{"arch": "repvgg", "model": "sound classifier", "dataset": "acted Russian speech (Dusha)", "train_examples": 26041, "gain_aug_db": 10, "n_mels": 64, "hop_length": 320, "input": "log_mel", "spec_augment": true, "win_length": 400, "targets": ["emotion"], "num_classes": 4, "norm": "groupnorm", "activation": "relu", "weight_standardization": true, "depths": [4, 7, 4], "kernel_size": 3, "stem": "single", "widths": [64, 112, 192], "label_smoothing": 0.1, "loss": "cross_entropy", "init": "torch_default", "optimizer": "ademamix", "lr": 0.00075, "beta1": 0.95, "beta2": 0.98, "eps": 1e-10, "beta3": 0.999, "alpha": 4, "ema_decay": 0.99, "steps": 7600, "batch_size": 512, "epochs": 149.4, "lr_schedule": "wsd", "decay_fraction": 0.3, "final_lr_fraction": 0, "warmup_steps": 1520, "weight_decay": 0.4}
Rows from block 2, named by matrix and row number. Rows with one number belong to one channel. Each number is 128 + 24 x the weight over the matrix's rms, rounded and kept within 0 to 255. All counts start at 0. Numbers have three digits each.
# c3: 3x3 conv (model.blocks.2.c3.weight, 64x64x3x3, standardized in use), inputs 0-12, a 3x3 kernel for each
# c1: pointwise conv (model.blocks.2.c1.weight, 64x64x1x1, standardized in use), inputs 0-63
c3.7:117118139109123136151153160139148147132123149138148145126123174080096181146156218083125153142154170126130134146110111112109095153127133133112112130133131125146139171155138111100101129127119041132097033141123071118095161113171137115114156153117118127133123132139130121097108095132121115125123113132160111145152089148135115175102147154092123137123109117
c3.8:141139139099127150139163172163147134145155152127138146114118167136150121123105145054076120109134093125123141080071136125140141137141130182178128156146127140137111114174153110118146119133153106168116137120101125093139046089123050110089139155142120111099101146114122112130111126131106153129132130107137118143121123156101145183064135141097113134158113123
c3.9:127153144148137135159155166120126139100092117132134153127160115094100154148143132094146147112118121100102120157136133128108124135117151146131148144117130162137150169141101078122117089140140151117082121177171137152174136142122107106104111135128132131111123127131119112119117114123154131130143115129128113117146134135132149156171137105152128127108108136
c3.10:159151150128169156155194161175144161158139150141139179142142141097140104106146116115133180142173154129138130122118172103126149087106131140148153128120144101087126169136134138122153138101160121189119147157123114095109104136134142136148112110165105074106139134142157110120083099072112153109080065070104120135133131143103135142126148123105132121166134135
c3.11:137136142111136126105139125123143134118136113103145136164117074149107070135146123136086115129093125109107154092137164102140157116170188111150111105140098123139120122081125155113135153144145123120103126138105101122122145111118166097123141121141132123118137120106093130123132136137108126129141120140125158111084108086094132115140133134114128097099132121
c3.12:126114110136122102142149144134145131125128137134134136145105125132141146112156132112128116096131137092128101134139115119136104126132110112150132115126119120124134134124176143130141151130122147130085154160134089125152120114183116120173124116144157150129120135141103116120109107111109094101086096093101122104092096130104106166118088131142148137059105118
c3.13:135135114129153100159177149130119105135123127118136154141133094147126089127168163171124130175135112157130104142173142080109101135162152143123137150131158176130145147089108172100135188187197135134119129117150129129122150121112149117116190126159146110121126091134103134120114119099075142140127157149130136103099118105088117162162151109141139094142149144
c3.14:119145122122128120112113115127125135134121123129113125138126118125115118093101123127128118092128121066106109120138153153134139167132139122112131117121126121138135113154120127122103160137108133152117112128104118132094107123100105139119130146138131142146132128150116105095119123117121122115140139130155142152162128137146124112139153140134133127114113126
c3.15:137157167141137134152115158115156139109110121147135147131148194148124167144123124178124160140130174118078119130073133106061121144113139113128137126134126123151138191141142123086133153130145139175131118118202129088154107080140118103113126149149155111163130113172126136148133110142137108156149149150083109143145141151147150126143125104123111086145121124
c3.16:131130119128133134136132142123131135126130135124119130107147146106140123118141139131141143116124104161160113130119096127104075110084079130108088131106081142108081102106136099100151111109152134130139146113110170135135165147172143146146121111088119136130129160160148165166121184180076130147119136145146155187127147160120154151108125109123104091146129118
c3.17:105115115115126134121123121117138141105126138117133117103143151118134133144148130099158139103134158098147163126157148085139123160191141104119104083126125064118108156110116155118122131126096134159080127139114105120092147128136143132124173169161136162149146150154162149114095108132127125112074087118127127135144143129137134127126136140125146141100124123
c3.18:149159135160160156132149154137123137152131140161127154132137122106132109113152117120142136093160156081164127153188182146177172140163130132133122135116131139112138158137118130130117124140132178119133146117152127118137079134138097140146131153160116103102115120130140138141135108110133129124136143137144140132162120142152098131112136121089139128110160140
c3.19:158119139146122137142146150130130140141134152126150158174070117184121118142145151142090107147128110136144154148160158169157149134141116111161156110130145135104115106151116148128131149126119125155138133115127130119102130114098154130095172134150169122118153116117153143141124114114102134142103098115137124110123106120122101123138110123144124113123135122
c3.20:167167143145144135141153157167155157188165151186160165145099080144113092110141130113103154126133151115138133135157109123146117116092098129124096123101108122101109154142126180156171177165136102100129085133130118145100087105136074094109096120143119126108105106108133150136163141136162150142140124116122148136119129130154149140098099121095097102127102091
c3.21:150138129157150144157145150130143141127139138138136138104138155070134144105135133111120111132121107110115087138131129133134119132143131129083120133111102145131093181126137184111111163117119130154098156156093163164121098124165089108152112131155095126135124137135135136139145136127147144128137137135142101156125100135128111160112149105119132089134134074
c3.22:140121117129131130118150122123123123132129125113127136126132131125103107134101135127123160138115145129139164131160129162166136123164116122126139100122130105118094116113120115102119147106116164099110143119123105117107102134143149134127159116136128137156135127146108101123088098116125125128066071090075102090111125114099088117114120133133143130134129102
c3.23:149143143141131128134134128148121123162135119150140125136167147152131128096112163117094129108090122124131133130116109128125116150149117167123121159108130157094118159143151146143124127176131119097135121144172125160171097134155145158195091158168164163110155159142120136130191136148129098141143106115130117111176099090172114100164162129139168144125174143
c3.24:119133115115117113095102124119121125118141143133129129144169124144125150161083095120139117129127138149149133093110106105118124153112120078091120097120130092098089141128157133152129127134111157068130135093132092098154115161146144185133157166125066199163099174097103166108101094121121093101105128120113144111101110118140130131089145156083115130098117144
c3.25:144137105142144118106092097128130128102116123126119132131140134082140107145131101105147118081131101125132112163174158142147133137154163106110145120128117105084104147125129132121074102110120119126128148120112130114131152139109140133124187139108124117122098130122132121134087108124130107105149118106127097112122119125095108127113145139106127111111113118
c3.26:132119108139118106165166120127138146178168147127132133187114145162148118068140147099099140124125125122131084139130130179152147126104105130126137106105116105102106102127169154102124127146111088110120124112123159170123158131102158150144096117147159168139163159186141137145157108115160170168134118078141114119157104123092069118120135136117134143073107114
c3.27:148134125138137152140116151097144139143156152132126131135127124167128119126110128155102151128132146111111094124131191147130206118082130103145122113119122091100120093161140143135136136132121114144159086130124088107105100120151146147142145115134114157131120141112112137115149164153136139125139130111140129123120113132118087118127103141142129117138107114
c3.28:146150130157163154144154150127122151153127137141133136105118110115081124142107114140087131108095118135171115128125110146151132094129123146103107162117129154107128107096104146154097138127097159086146132118149139125169094113151085114186148149106133125085084102088097163142099103124134136154161157149137137116168133094115083138117137124111147132116152131
c3.29:150152156138111107145130131120114150112105139123117106159149117130114105119171167143134121144141155111085136146140149116136124160177172111108130128138129136125096101108123102115111122175137139118093114118137173149150106143146085100155107174199148156104114124134127151116137107146095106132124116130126140141133101103116105128149136099133135117132170160
c3.30:138140142126116089138141099122136147142140130142149149145084115117130109134127119156129121130120131118112103129131104161135118140128115140129121127113117097101119132135123111108125128123141117157158113120184082079146145122114148123094173161149158134115154169147142137122069078111119126113118095069114057114135112117102125127165130124134149130141138111
c3.31:129133119145152138147143139144154170132127158135129156107124133123128123080106124106084085115120120094101105162144144136111125127106120128133130108105094097080078125122136151104129101120130127118140133134137149137095113137145131121165093104144146165153145136145156140128160158147113127125119131118132111121148134109162139142141116135175086093146093143
c3.32:149128152148138156184196164129157149151157156141169194152134108143159064106164108127086119128114095164126078132126098160126104159116126125127115137132142149140152103112186143101172157142174147117126158109167117112147138147132146157119140153136188125152174110143152125166139138147173153156151134127120146106129138123128136139102146110135174103112156098
c3.33:171149137163155155119132123142154156125125128144130144114132121093105111143166135114111112124129126151168128077085103100107097156151125134119126126146130122094090126106146111122123141147135183154142123115120159158124160174143150168160142147146124120097126123131185174171168162167111113112129158144139141155136145145142168194121138136083085101111132126
c3.34:158133148147149156160187179115131157110133137161149154142112130079139088077134099137127163124131147111126095071086125134133116127126141112141121111102095118090097127135180152138107180178170124179176129121113100131149118099125103135128114146150113120119058089118159123153111106155096100127152115138133120101153126133124167164142099102090114086117099003
c3.35:109126127133137143124119127124155121135138128148129138119143116140167118126084077118090152114127135133151109131118152123112113122104132129111089133108112144131149138144135124134142114111137152108162143107151133100164132137135123120131145094086145128140137113113145121110134131070145132072152173133111145119112161122156162115129137143136153148142117113
c3.36:191179142124136121142167150160155148149155150135166149204124096165143146139171144109113107128148100116104104081124127118153171091120153117148138122145144122112130109106147154129165178142137074143128101174182075137145137119135143144146146157151132125116104135153146153116122114112124138160111095116111114125127087130126123173149141151134168150130162111
c3.37:160154122125155150145157168137154145103127135138149169127143103138133142169163127073108088103128083106149126095105114036082090069082128138123139116109127116115133156144161140134152162095125142116133131166167110109120106133139113113136138110112151129091149139133108111127142157152106106153154132161118101130113111126143159167126121118137145123154148087
c3.38:146149144141133139152172160135150136120102134141146159149161057169135149138152151116092103131084141123090153106127125133111119141103149135135144133113121131106111111116122128124144122176118210106147206113161184127125056150149089128143064152143148121119165113130126112142127113106142137134138165148140182148140166120196127069158132133098115133101125120
c3.39:131134115143139117148152145100104122134120121148127128089150127153119100163137151112096087099118138109129161118135146072086095106133114097110103098114118095126097127138127133148150113141136186112149168127176151128169107100123135107121156125132108096122132133156123150150142125106133148148127141149125118131101104115161139146109140142165156123165166156
c1.7:139130074170117142069133103155113096134156127145126113117110152143144165156146136111141094170124112125111127128112052109122106148108145153185173166120160129103104136121115137132129142080126142
c1.8:126151141149133153091123113153159128104163150141105124160094147138163068128134094101071087169110112078136108164155108100146126148130141084168096139125160117087125168132109118104132153093136140
c1.9:145081104123124118132192098120139130141098127140121123134053113133094103141167118149147114141134130144148128145101163113166153133140111116121166121141119141108117089077154119099084151103124154
c1.10:145128134169127122116154126124147120135142155136085114097125142120185085136151078076134110171091153108098094169130134103186107109116125105145135128117143115084152132107118120145109118086151099
c1.11:111110122090109117101128099113110113141133141097110110117130078125115125112155124110109113178141145142135130160127143146156129109124096135096145154143171074113149139126146107153078202115120126
c1.12:135125130134140128124159127133111111140145113155111120143111147143081116125132138146123103121138140071073113125147145135118114120164164091121152134148127132118134122100124134115138089161100171
c1.13:165154127133116159112157106092168124148146169122118128120093151092151136123133170109172196134117153144098093108141132110136083126145154128094163150105113076076134100097170147127120072145129129
c1.14:141123101134118113111129140125110125138174113113136133167155140081085128155115112178102103136109145131145123130150096147106102141122130177147091128140107103209113134170122124147229094137057126
c1.15:158140131136097157098145095129130158093094138176132147101105140146072111144136142151144139146139148157101119093159107126121084125121101146140146080079092140137116093123143167093133084146161137
c1.16:142131129127126098093104145176145156103129129114114131092115148169128137143116142109077109144135185146144129097107117148125095133131142121118136187137138117108109116115121119103120129137153130
c1.17:137139137145159153110158117170132158158103188152098145129075135122113104101112168097099147141132120108126140123092120137167121121074156120131122148111166090089137111133118100113188149118115149
c1.18:156131139168180114131124142122126113153117123134095144120112108128120164104134083150117130122140128107154140108098158124124124087122112114107143137152151114097128123119095119117159122133115131
c1.19:129136120155181113138121135111144100131162137118130122096132137146189150107116126131107130144126151150124118126137128136132096145062082155108118153094111112114141124063145151143137125108131097
c1.20:149171115120149115134154092111158141086064103138112130136172138173093097133138128128134145090087149107132098125087118146139121127144154137145122135121102144133131085114150174129155127098147102
c1.21:172161135110137126107151089149161121116136122146146130128123144128142123167104149137126142093124135154127099096123068125093115133143110135135111121137142132147099094116164151088143089119128126
c1.22:130112108114148072098113153118114111147176097116096158154122128144145139097142091126119140138120140104132154136133156121129132170099127130144119144103148095093111144100112115142133116144133085
c1.23:156165121112151137137152130166124119144099158145154135099132170140152126121091134118148139113045173131166085086093086103140143101092148141113119135103125133097134088102111158140135126131127139
c1.24:121136134135127097162098201175106105121144107143106160106145126105103168121150087136105119123122125108126147137154124116121144136114191110100099146124136119167116103127114139095123152147112099
c1.25:123040148134132055116106153122068091141129100103114137133125105132131161130140114136134130141151137148148148117123129122114158135112125108127109161166120085165071124128119120115143140156120101
c1.26:114156142121140081095095162162159083143142137135145123160141145108114123127123127109123129109125119126132134131100090123137126136132154122120098122120137102101039147119155139131161163159139045
c1.27:116144117135124112142139172150132092133155134062109146138159138103118146147131135090074093126123101147166130119111101118077154154102136109138095121127093134170112124171122133168159139143103108
c1.28:160129097079147110161139138100138126153138079096134130128184154087123141108129105081149175141125108097122113136115101120129147130148089138122166112141143136115146121121107114147119147118122130
c1.29:140135102155164168117134072122134110128105161182158110101118101090149103157110133146147150104111156123129123130108104147155125136154139091114122146086123153061117111116110144085126159152126177
c1.30:107142134136139111124107151167137099149109141139164166155133139117125117118136130099117131167118089062101124127082128089140145148110182093142156116119128125117088137110116136145142142109155092
c1.31:191148116121127126117146114150141146063079141172133140127120126131105113127111138150111127129131142135122117112130098137132098134138154142138131080151100149156098116117121130121195093121154156
c1.32:138148162113125132100090173110142127173158106115137089138099118124123153103159118110155135155121130137118150089132125133083106148105129146122095106093163056159125141135143141135110124142145077
c1.33:159135103135130136121118166130133163074153165135116106117116100197114146114133107150066144135123162125142092116127120162129088078120137150095116150134115123143126097138140140106147134138101124
c1.34:140136162135147079112151115088091114122131111142112042130152090150136139103097169154110155116150115115099102130119089159110157160135133115116128129147152127134113156096150162145118137132107093
c1.35:127119173125116103135088117078111150143147085080115152158128128101132126095109121139147087080142139112109134137131159144058117155138175133136095114144108127176121136139134132150142113116116085
c1.36:146159123162150164139173154149149078172117146172145111075117115141136127138133134100154153114083125083092124125132138115186129142109114120143108143114133127090132121095109129126111115145154109
c1.37:174144111121107118127164097140114127136133137171106116119135126153169110092088124123147139159114162057105114150147127114136161118173158155162141091065114131129128132142064103104075078136128121
c1.38:143111132083114128125121128118150173108118152164156155108147129144147142126116109142149139104133179116106096136174130140132136135106123162125128050079082115125132124118144145119134097110125116
c1.39:146128115137108105147118092129163105147118118115134147119144143137129156119129094109149137169122153151137142128129155107132106082124123137095141159127133108133134072122110116161126125127114123