Weights of a small sound classifier.
Data: trained on acted Russian speech (Dusha), 149.4 epochs.
Rows from block 7, named by matrix and row number. Each number is 500 + 40 x the weight over its row's rms, rounded and kept within 0 to 999. All counts start at 0. Numbers have three digits each. After the name is the row's rms in percent of the matrix's.
# c3: 3x3 conv (model.blocks.7.c3.weight, 112x112x3x3, standardized in use), inputs 45-53, a 3x3 kernel for each
c3.2 100:398529518461516459608545509502525532458411494507563575429539529455549572573461471500474498444467535582547510424527488526552576441482557451482597534567447493477436513520463484495522475494457556471527517565543562538592486524550460466483480507466
c3.3 102:523475556478502473442583531555532528476467595544561617529570438543505538548418537534457479504445487525468492490464486432413522486491459447442495425502571545508533479540482547517461447565477488487547448483529535525515552495486556474490517556579
c3.4 104:454442543499531490477583522464490487539528536522449480387475533469456435537559515543476477548489543487458544538489564489552444507423513409443539480468542462518495408453512458469493475560539517510509496475479484560507519539467477526495512491518
c3.5 101:459503529470546493465557530527447493522487484460511540471407465580491437515538473469536455453510449476503537521528458478480506473492485483478629438439507466565468462483563545508569523487513501435476497441428440501499492572493514489554530544502
c3.6 095:426485491554522477429516473473470421484490439537460571428550501497465490462500458527482456529519476458499506520486470508532583475556527418408564454501483513505502539466511500377538526484512501503523521501537538528510554470516525528510570483485
c3.7 097:560519447452540515495449542458473461577507506511529530496554506448463488561450467568438564557522506457516487524534490512492474474492492549458525478536483522471547465522539473482495543529476559528466482436506552462531537530460523567480507515488
c3.8 100:495480468472500475550528499525509498500488498471511537554438450545459552482519567548559499495528507526477454440514499526492497522512489503443502486462533532424536515537553541517460561535477551559494490489419528512480518566529473523473478456527
c3.9 102:562491472483504484508541532565484474557488547507491536472501513516457512485539456531439543524543484493513488432478391562487537492537512488491455461490471478580614532499479464519489487522432530440560512489536458478570548513489522550433552456460
c3.10 101:460478493438516506525467562507500537424528561535529535469487478440447479477429513481434497595531531476529417448601548496457431426486545468499485490520515576462520567499480489547555463491583458580533488531510575411539456482504465509510462483515
c3.11 102:461455520496490516542505535530469437509520544553538503505464535444474528505478535476474489560490439457619373535527468580498439542488506411489487419517495485477506519466522482479542505519537497527523539568487509499467503532488501526518447537436
c3.12 098:492513490533492508463543506466483488531543540478505508485455481452398562549500512533447514492455521519547523604527475465508480512533464495455524500512537503515517510558512498507518473500450498523525542513490550550490555486469476517511461398476
c3.13 100:482510499552548525532477504436437446481463552472459511421425562452454557519495496549466501535523469448458456462482490529542548584531543427486466528495529591493580517477552430512520400570487505423508546534538505453485496451470475464439517506492
c3.14 102:483537453495546526549512557565508457458524540509511545467455526549500482556491522523537529522492494493474512484469551518559443524484467567458505496514538518444461618509461503512413524491483449531517550512436510535463434515509506487483469553435
c3.15 098:432549547438523523481442577489515540438534541480472499542511564500499554516515546412440461506427475543541506524488485547569539417506498540460482509526523540540505443527552409534526454547529499408458466443463495506497457520497467518489451545530
c3.16 100:499461460507487400548534500478514429512453450526499511493527533521547538447598581460481505551488509527473552485502563507545511555535534504546551568532542448487550487537473486530532541553522500593504529462523473494495473526494486480587518403449
c3.17 099:423482569443472489520459420522510508560435534514520505483548501452449497547538463525485508506462506558518465514519546496500512450516374434468460468458459503470457527482443499521471529539433521507526479481485531452514500462507505527426535545522
c3.18 099:500531476485481463574506546461441432516478429464531543490470482541518564476487565455527452426511451389438515450519484490501493503562435511438545483504500523505491516490553509495481563465416463522491432534481441540514498521478412479529581502558
c3.19 102:475504477495480408532544500511501525480489524554543453452515458507474502494482415525469496506485496474542530450498557498519508448514561417509440516498404559475501517518421501515523535485450468521571534496478496521487462499514463464484498502468
c3.20 098:500441494517458494494466420438505553550456503581512527531386493506535512457517481516521547465473493487563426557559460518536504492483519464502512504434512503505439481573522484471466523518455489525423550452558522522472421540465440489561486411532
c3.21 099:514497454576573459593608423519501439506478464567452399537509518519485449511523558511464486487507457598551548518529516552547547499445502534526487513515519497515412499519494545510493479481464548515534564446450552496534430594387436511446493540467
c3.22 100:504514501475516500530524465568433495512461550442483504502495493580458537509485564496606527460481484478456503568448516492508595536526476519506537539503510537563507510462598498504565565461485477530481523512517532439529473566498513475511526530479
c3.23 099:564466506459504521504517540455447476448491454450507490496491489486527374509528534533534513498493438464442440485449495516496570512532535477470413489474447439516519434456500460454421438526503487476508510509473501467524444472548511485540530489460
c3.24 099:499505552530496536517534447500442502547507552570475503424527499494434503581484483547479483563480519531488510501579540562500498541544472487495534460518523439507511516443531492539534454547529572554551550542556524490518532497482519481458528542512
c3.25 096:503492479493524495648567528504532435503476474536563477479510463500467553533348493532484491451494464508520533492545467477478497552533542563464540552466495523547483435524568511438465538534507528507564564510516519501484432481554440500535491431521
c3.26 100:516514522504447431500515471523477438535454527545451480495523515465449434462519545555502509531446497510536573511458479464463554422491462435492457490483532434496538570519487433531472505501486534484514486472466560611431516470461545464480511509495
c3.27 102:526493517517517442475504471478539472498479537443524519503541450511543544430520485507522531492465470415459512494452479601554532581493461485460510495462461451535459523550546486465548394430545460521506566519583486502545441535511473528601476494509
c3.28 097:496559528450509445437534454526533545472493517499547451476494517531530499532546533499467516477471541471463556522572466509518444511488508557512589366484535513506460495510593501491478481479410490503473485487453555511444524535500528535430442546454
c3.29 097:548471507511502496517464444563429530476476482519519513503451503493459504519510530538478513456512482508545518496436462538477469512462447535471434467433526461440519499489506458503516556438464531521505544488488453507508468480520456513509440533510
c3.30 102:523540489497516471495488518526502517560475478457456518506530517535475494451522523472477525503526498447536524577526438422573532462545491475530586489495541440496478507450537579489541567534514466511508486541495439490480493546497490513487453537563
c3.31 098:514497478503486497523493556488533507479525498419514508507499457484468518468532512460517509558555448551468494547499493486525633585478518502456528470535569495529569505448535502463553484530422464481549467516418501437492479537536574463520572510514
c3.32 098:510559484492512577512514522520515542435481518458512538492485483458540543495508494553488569484469553446482464464424543487490522429540553506543499536530568486523529409520513397434484542509407519495468519510503518474556478518469517503515471371568
c3.33 098:480491466458470557495553555525507473526489514508513515537417512533532579485402572534588368498559472495457601476515562495484553575505494502478512521442559511418497494554543499513578481531457486551524515532497498418470467532420518450546505474506
c3.34 103:512544463492505524526484541534512522504510525426573565502594413521488601452450453595494499500482500526494449500492519544551512552485568578546501560491440509526512456557495422492523517443472470474510518486512473507555552551583538546544548506460
c3.35 099:448578468512507455497482496527445505526450494502596534533495516473473534476534517528542438559498431500472518544496444530453531561465557438444462535510465486530495441485480414503400511481493539480550494505547515586497430500507472502485572476486
c3.36 101:526522506488487514606500517519465486501491515512464540540527563462477554474520561503488464444452497462536480523545529497532510473447489527500513548495515517433501500525489519468474561488530546464553541458429508435440505500463410535534415523477
c3.37 097:558506545506447453471549605608552470513534485522492456417535491453494536407550516443476516529505478488477486409509517482473502506470487481567491606503430555559469519508538525528483609519460502500428554456498551498488399503474513470511496509536
c3.38 100:467506566473527489421465544526509470548527532555534442484593573426508486425512550488501536471500548550507490453509443536483472479519470431524552481533521529542519409526474449462504447458514456498487561504515459464532430490498440537525443482417
c3.39 102:494496437407443476534500472598571571520552559546519498490508450515488496506467490481467558500498528579505496469449515547522472481507482509525497438493534541485532531540538477460505466506550537530527595514540592469405445475531503544417497489460
c3.40 099:528495488558580445494521477456480540602469513450473488485470459508532452533512483567478581452542502474504579510524536551523512557452526464502442540498556566537491418523502507501514498507500502529564559470542546499513462548506498521515472420412
c3.41 102:492476479490516475499489417500528489561491574487463559477512535524531565506471546552454601549545483485528550442476444457501537540463517460477451493479465572455499484501471538513463497537494531565526456512475566473568541472495479490531510580546
c3.42 100:524498504527523551567594551492461525545525504459497475476556513502523429542525515475525535460486509447484483406466549476501496486497526482475595513506496611572482469467486537479492522519529508472507489480506443467518462514445453409517479445447
c3.43 100:488479516517481454492552501536509432504547569572521434490488460519484549452476551547462415544527520510511473522530440443511487431535527504544506525474455552572469494470527534472503532531524522487585542494463536517462468435475580522479522438495
c3.44 099:529532506484509548514526562475554518551553508463479516509500556476519493505452524454493477489431439566497503434427440525504537545526577490461503505551524457507541511468444459533528533521484545500558528507482531457525449440455498481400512488496
c3.45 103:527507441435507430467491463544551561529525538556529449509474509511480475417399537490440496531501495474522489549546495510472511522472521560530460593520386453525468516527544500460478514480496510548516527497517556402579509516550472484492545473511
c3.46 098:491541532477514507520403485486499511443496529526480466550466451569517613548510548547477402540476479504445484455412511541525496536460432508504515525507484566485418535476506520461490530501391516540509512460461521540514424493572430503539522520557
c3.47 102:526534465469524436493481535470501470507538536457463449471496496496486417494519575502526538550486452459486521427467500426527529426465465479480505453527466473485550458509507527466503498528496507531493453514510532481492489472560445497462551519441
c3.48 100:490457478457463480480506547503449444484531496483475461464489452514510478472456513495465507419503438496478485502446449408459472505450499538475471478503438509461444444516520436475477527473514428460449523498439407487416496495555514494480550493418
c3.49 101:437530553481492444481460521539450466486436500541522470524501573568525480561562469571479472446547430466460573476433532505514449532407455525473573568496543464476491510532496523493460497469500498440519564520570541490495507523489519526525423533465
c3.50 103:588458524525476467490527456565484521480456496497562487562516535465476514497526537497500532508509518403519503544494525445476456513539443576436495590501517496554567461470567415498537468478498449514399477535421487513511442555469529514424521422427
c3.51 099:459513495478468478486484522483519505539533470653557538506432563461517544504568548528522515504466475519463479599552538390465476441552548451503510417526547464467480464462544410495495430458582553554442500439445471513578487534473446512489452469562
c3.52 099:479471502459527529503508562492460452536504478530538511535450509511481522516452534475438467542466531536469490502496525455509434503495493543480541567544539518533424625500468559472513518524566530470428511530450524488369547577459426438497432465503
c3.53 095:467534495429518555489455510450489512514484586491480463429468478449467502455455498506579525481527480500456452508485495541478478519531546511450484527435430543425414612556552468510538478476606463473447528465452493471526536509508535508448560478519
c3.54 099:521595553496504493514533531551515572505488553525513567509515518473470554528558509501474461502501442501491487456455449516540498510560492538561493516516548586589524485450448508508502494490511588437507538473562524524497502480492484497494510552469
c3.55 101:537509461534527517536502446499435490526510540539481455471494560547497537484486435440499496494500527514550459539475446460529437490533540495524546558556543533530519486453428479532505472489530559488380565550472471523513524540473463469511490530525
c3.56 102:533480484545509473509494451478472476443540531607541540463540522507423470607508523487478546454512473522458466508509454500504505490511484453438496475501486549548498587455493586457548471538521420495466505484436547506472517472522487560478437480496
c3.57 099:465505482508528485563532425515500481508495519581459494482451545485458479533466493492462462481515495455602478559471492516514513547503505511412501476522531626569506464532530469532497431544506514528473460515478479550549594584550510488486449507530
c3.58 101:425453522476507481485427516490500504514475498477448414463505516547495527396553484492494442460500439492499495568480497528564574519556519526463535488515403380483516560480521570515460526482507513535481479503467502550526496465523489488522563509532
c3.59 099:525467430451483523459493513527533516519501519527423492465563450475417426450550455475531540485505538453567434451583507440468501484473541526555450550513436545549555503507502574481484474562488500550480493486556519523566439552448546469502471505519
c3.60 100:495537504540495523474502451500477544501472548514528509556443552493484531516439509559524529594468497523456487532534431497529477540496468528502456558490511560487494522498483524495577567548539459480543540450559481485468559521491475499503546559481
c3.61 101:519504458499448399535563548489504472432501536472543525482467467472534469500566452526459534475505566541532538479483490493472491556588500453514533508498432502448527493511478548484486519466520450603521471548521543477537465471583461484539458455496
c3.62 104:429552521516506540544548520546480523536496570573447506497521482477522535386514543469498516526499479570466404512552525586535493494455497444460471454513470493422495433520478483501549472487452571477541567449526601419400477503535502502564500468505
c3.63 101:532481535514509463554478453467507507509502537530495510528427390498504473587443572443455469505541517545568489505479540516516541558571523476510533445490559555468526469486452505499520442489480413547463574483466489539463518510505523444514418369499
c3.64 096:453518563464497556538547573493514494541466460456449460502530545513495510439570516436505523503421552454465506449490508499514460465547558466436522436524512424551503440481470448523462446544486528526486507459447527545515535570558518480560498489547
c3.65 098:448495547480528472551493475470479502515481546466522486470493589531473561481522464577536430566463492463480517484490507511520512463471495519455487501458526550503522432549553518507480501543502495492555551506520562495504480464511518428550492435474
c3.66 102:513455508521520498512580522521520485485520541518506512526520520470484519537520541469588553479469528504491476435449462487494470471516482440445469438516495488478513478456512481508499504515546427512519370534518465541446484509514553491514517539481
c3.67 104:456525509433508521489533531366465531464498447487485472561394507559527519427467434473510528508456506543477502416573591548551403528427455491512448440530500390522437522480560471507558463523455506490496547552509484448432531461531438481517559456436
c3.68 098:483541455451531484417446478441523522517535485513424433511424491481522499527539523474570509513526549546504469590524477482484466454544467562482458592472467488537544491459541477474537519475494486525485536494447436514454509487444493472449497486422
c3.69 098:572484468536525459528422578543454492497480511445534469510569507483496480465466511537506508579546550554486556523476468495480446454449486559473532515501450552438443501484507512483507527460462501528558492454504549432535527487516471555429511521420
c3.70 099:516482519495441521531516460447523485477431540518508510483539510524544563473472513538572509497477443468474533520482545426497452537584551602456548517443510465524508502482447537482500522499472538429442444517461449520500530583503526482512479506481
c3.71 103:428477437573504497522537529508507461507526457476539507529437574452505424537518477473534442558564497460499425487399393570503539594525483434560439551534446532469470473534400481487501538480500416475523484487537514564460483479513485468569457453504
c3.72 100:460574515464603527476586494573538554476468506431474428540518527489519539554327498487444511433504488545490485479509467513546434489532606451468459550497497476502464501424519512476427510493559471480509487556540509465554502486569480501494495553522
c3.73 099:435488540546425507528542438552547459531523480477503466569517497518455487473520497451503545508507518493455459509568513515535593566590404515441499519472455544445473501395448547469439489568478537545490513506499524523546518465579509483523520491492
c3.74 104:546492513531486556524547461473513464514476488476536494397508539426528527503488531484481523458525485464445493562478510473465562513520452570483507474514530493468501458512493524454469513501564511463478416510485550537513532470569502441509477480474
c3.75 102:546545469469544539446539505398494470489510491512470451465563515473522516456499501467490543550463548508507492474482512487505533426559532469449462488485446581529497458508532492489507519493513367506463555536495485505436406522556505486471520538555
c3.76 100:507552489533506544604436524584460403430464514469485482604533436559488487476504545472478522531545523601456516566530492520478538468535555514516416540511486569518460550485523495488484422490492492495503539478480532508439511467557546492446543549559
c3.77 098:514528504513512536521537425532544529460529564496481493571507532517489533399489506533470497420465405528472530496498502561479513582518472463545427479496595445472503540457493484494476458556530486553477533505539459566529497491471524488528477457482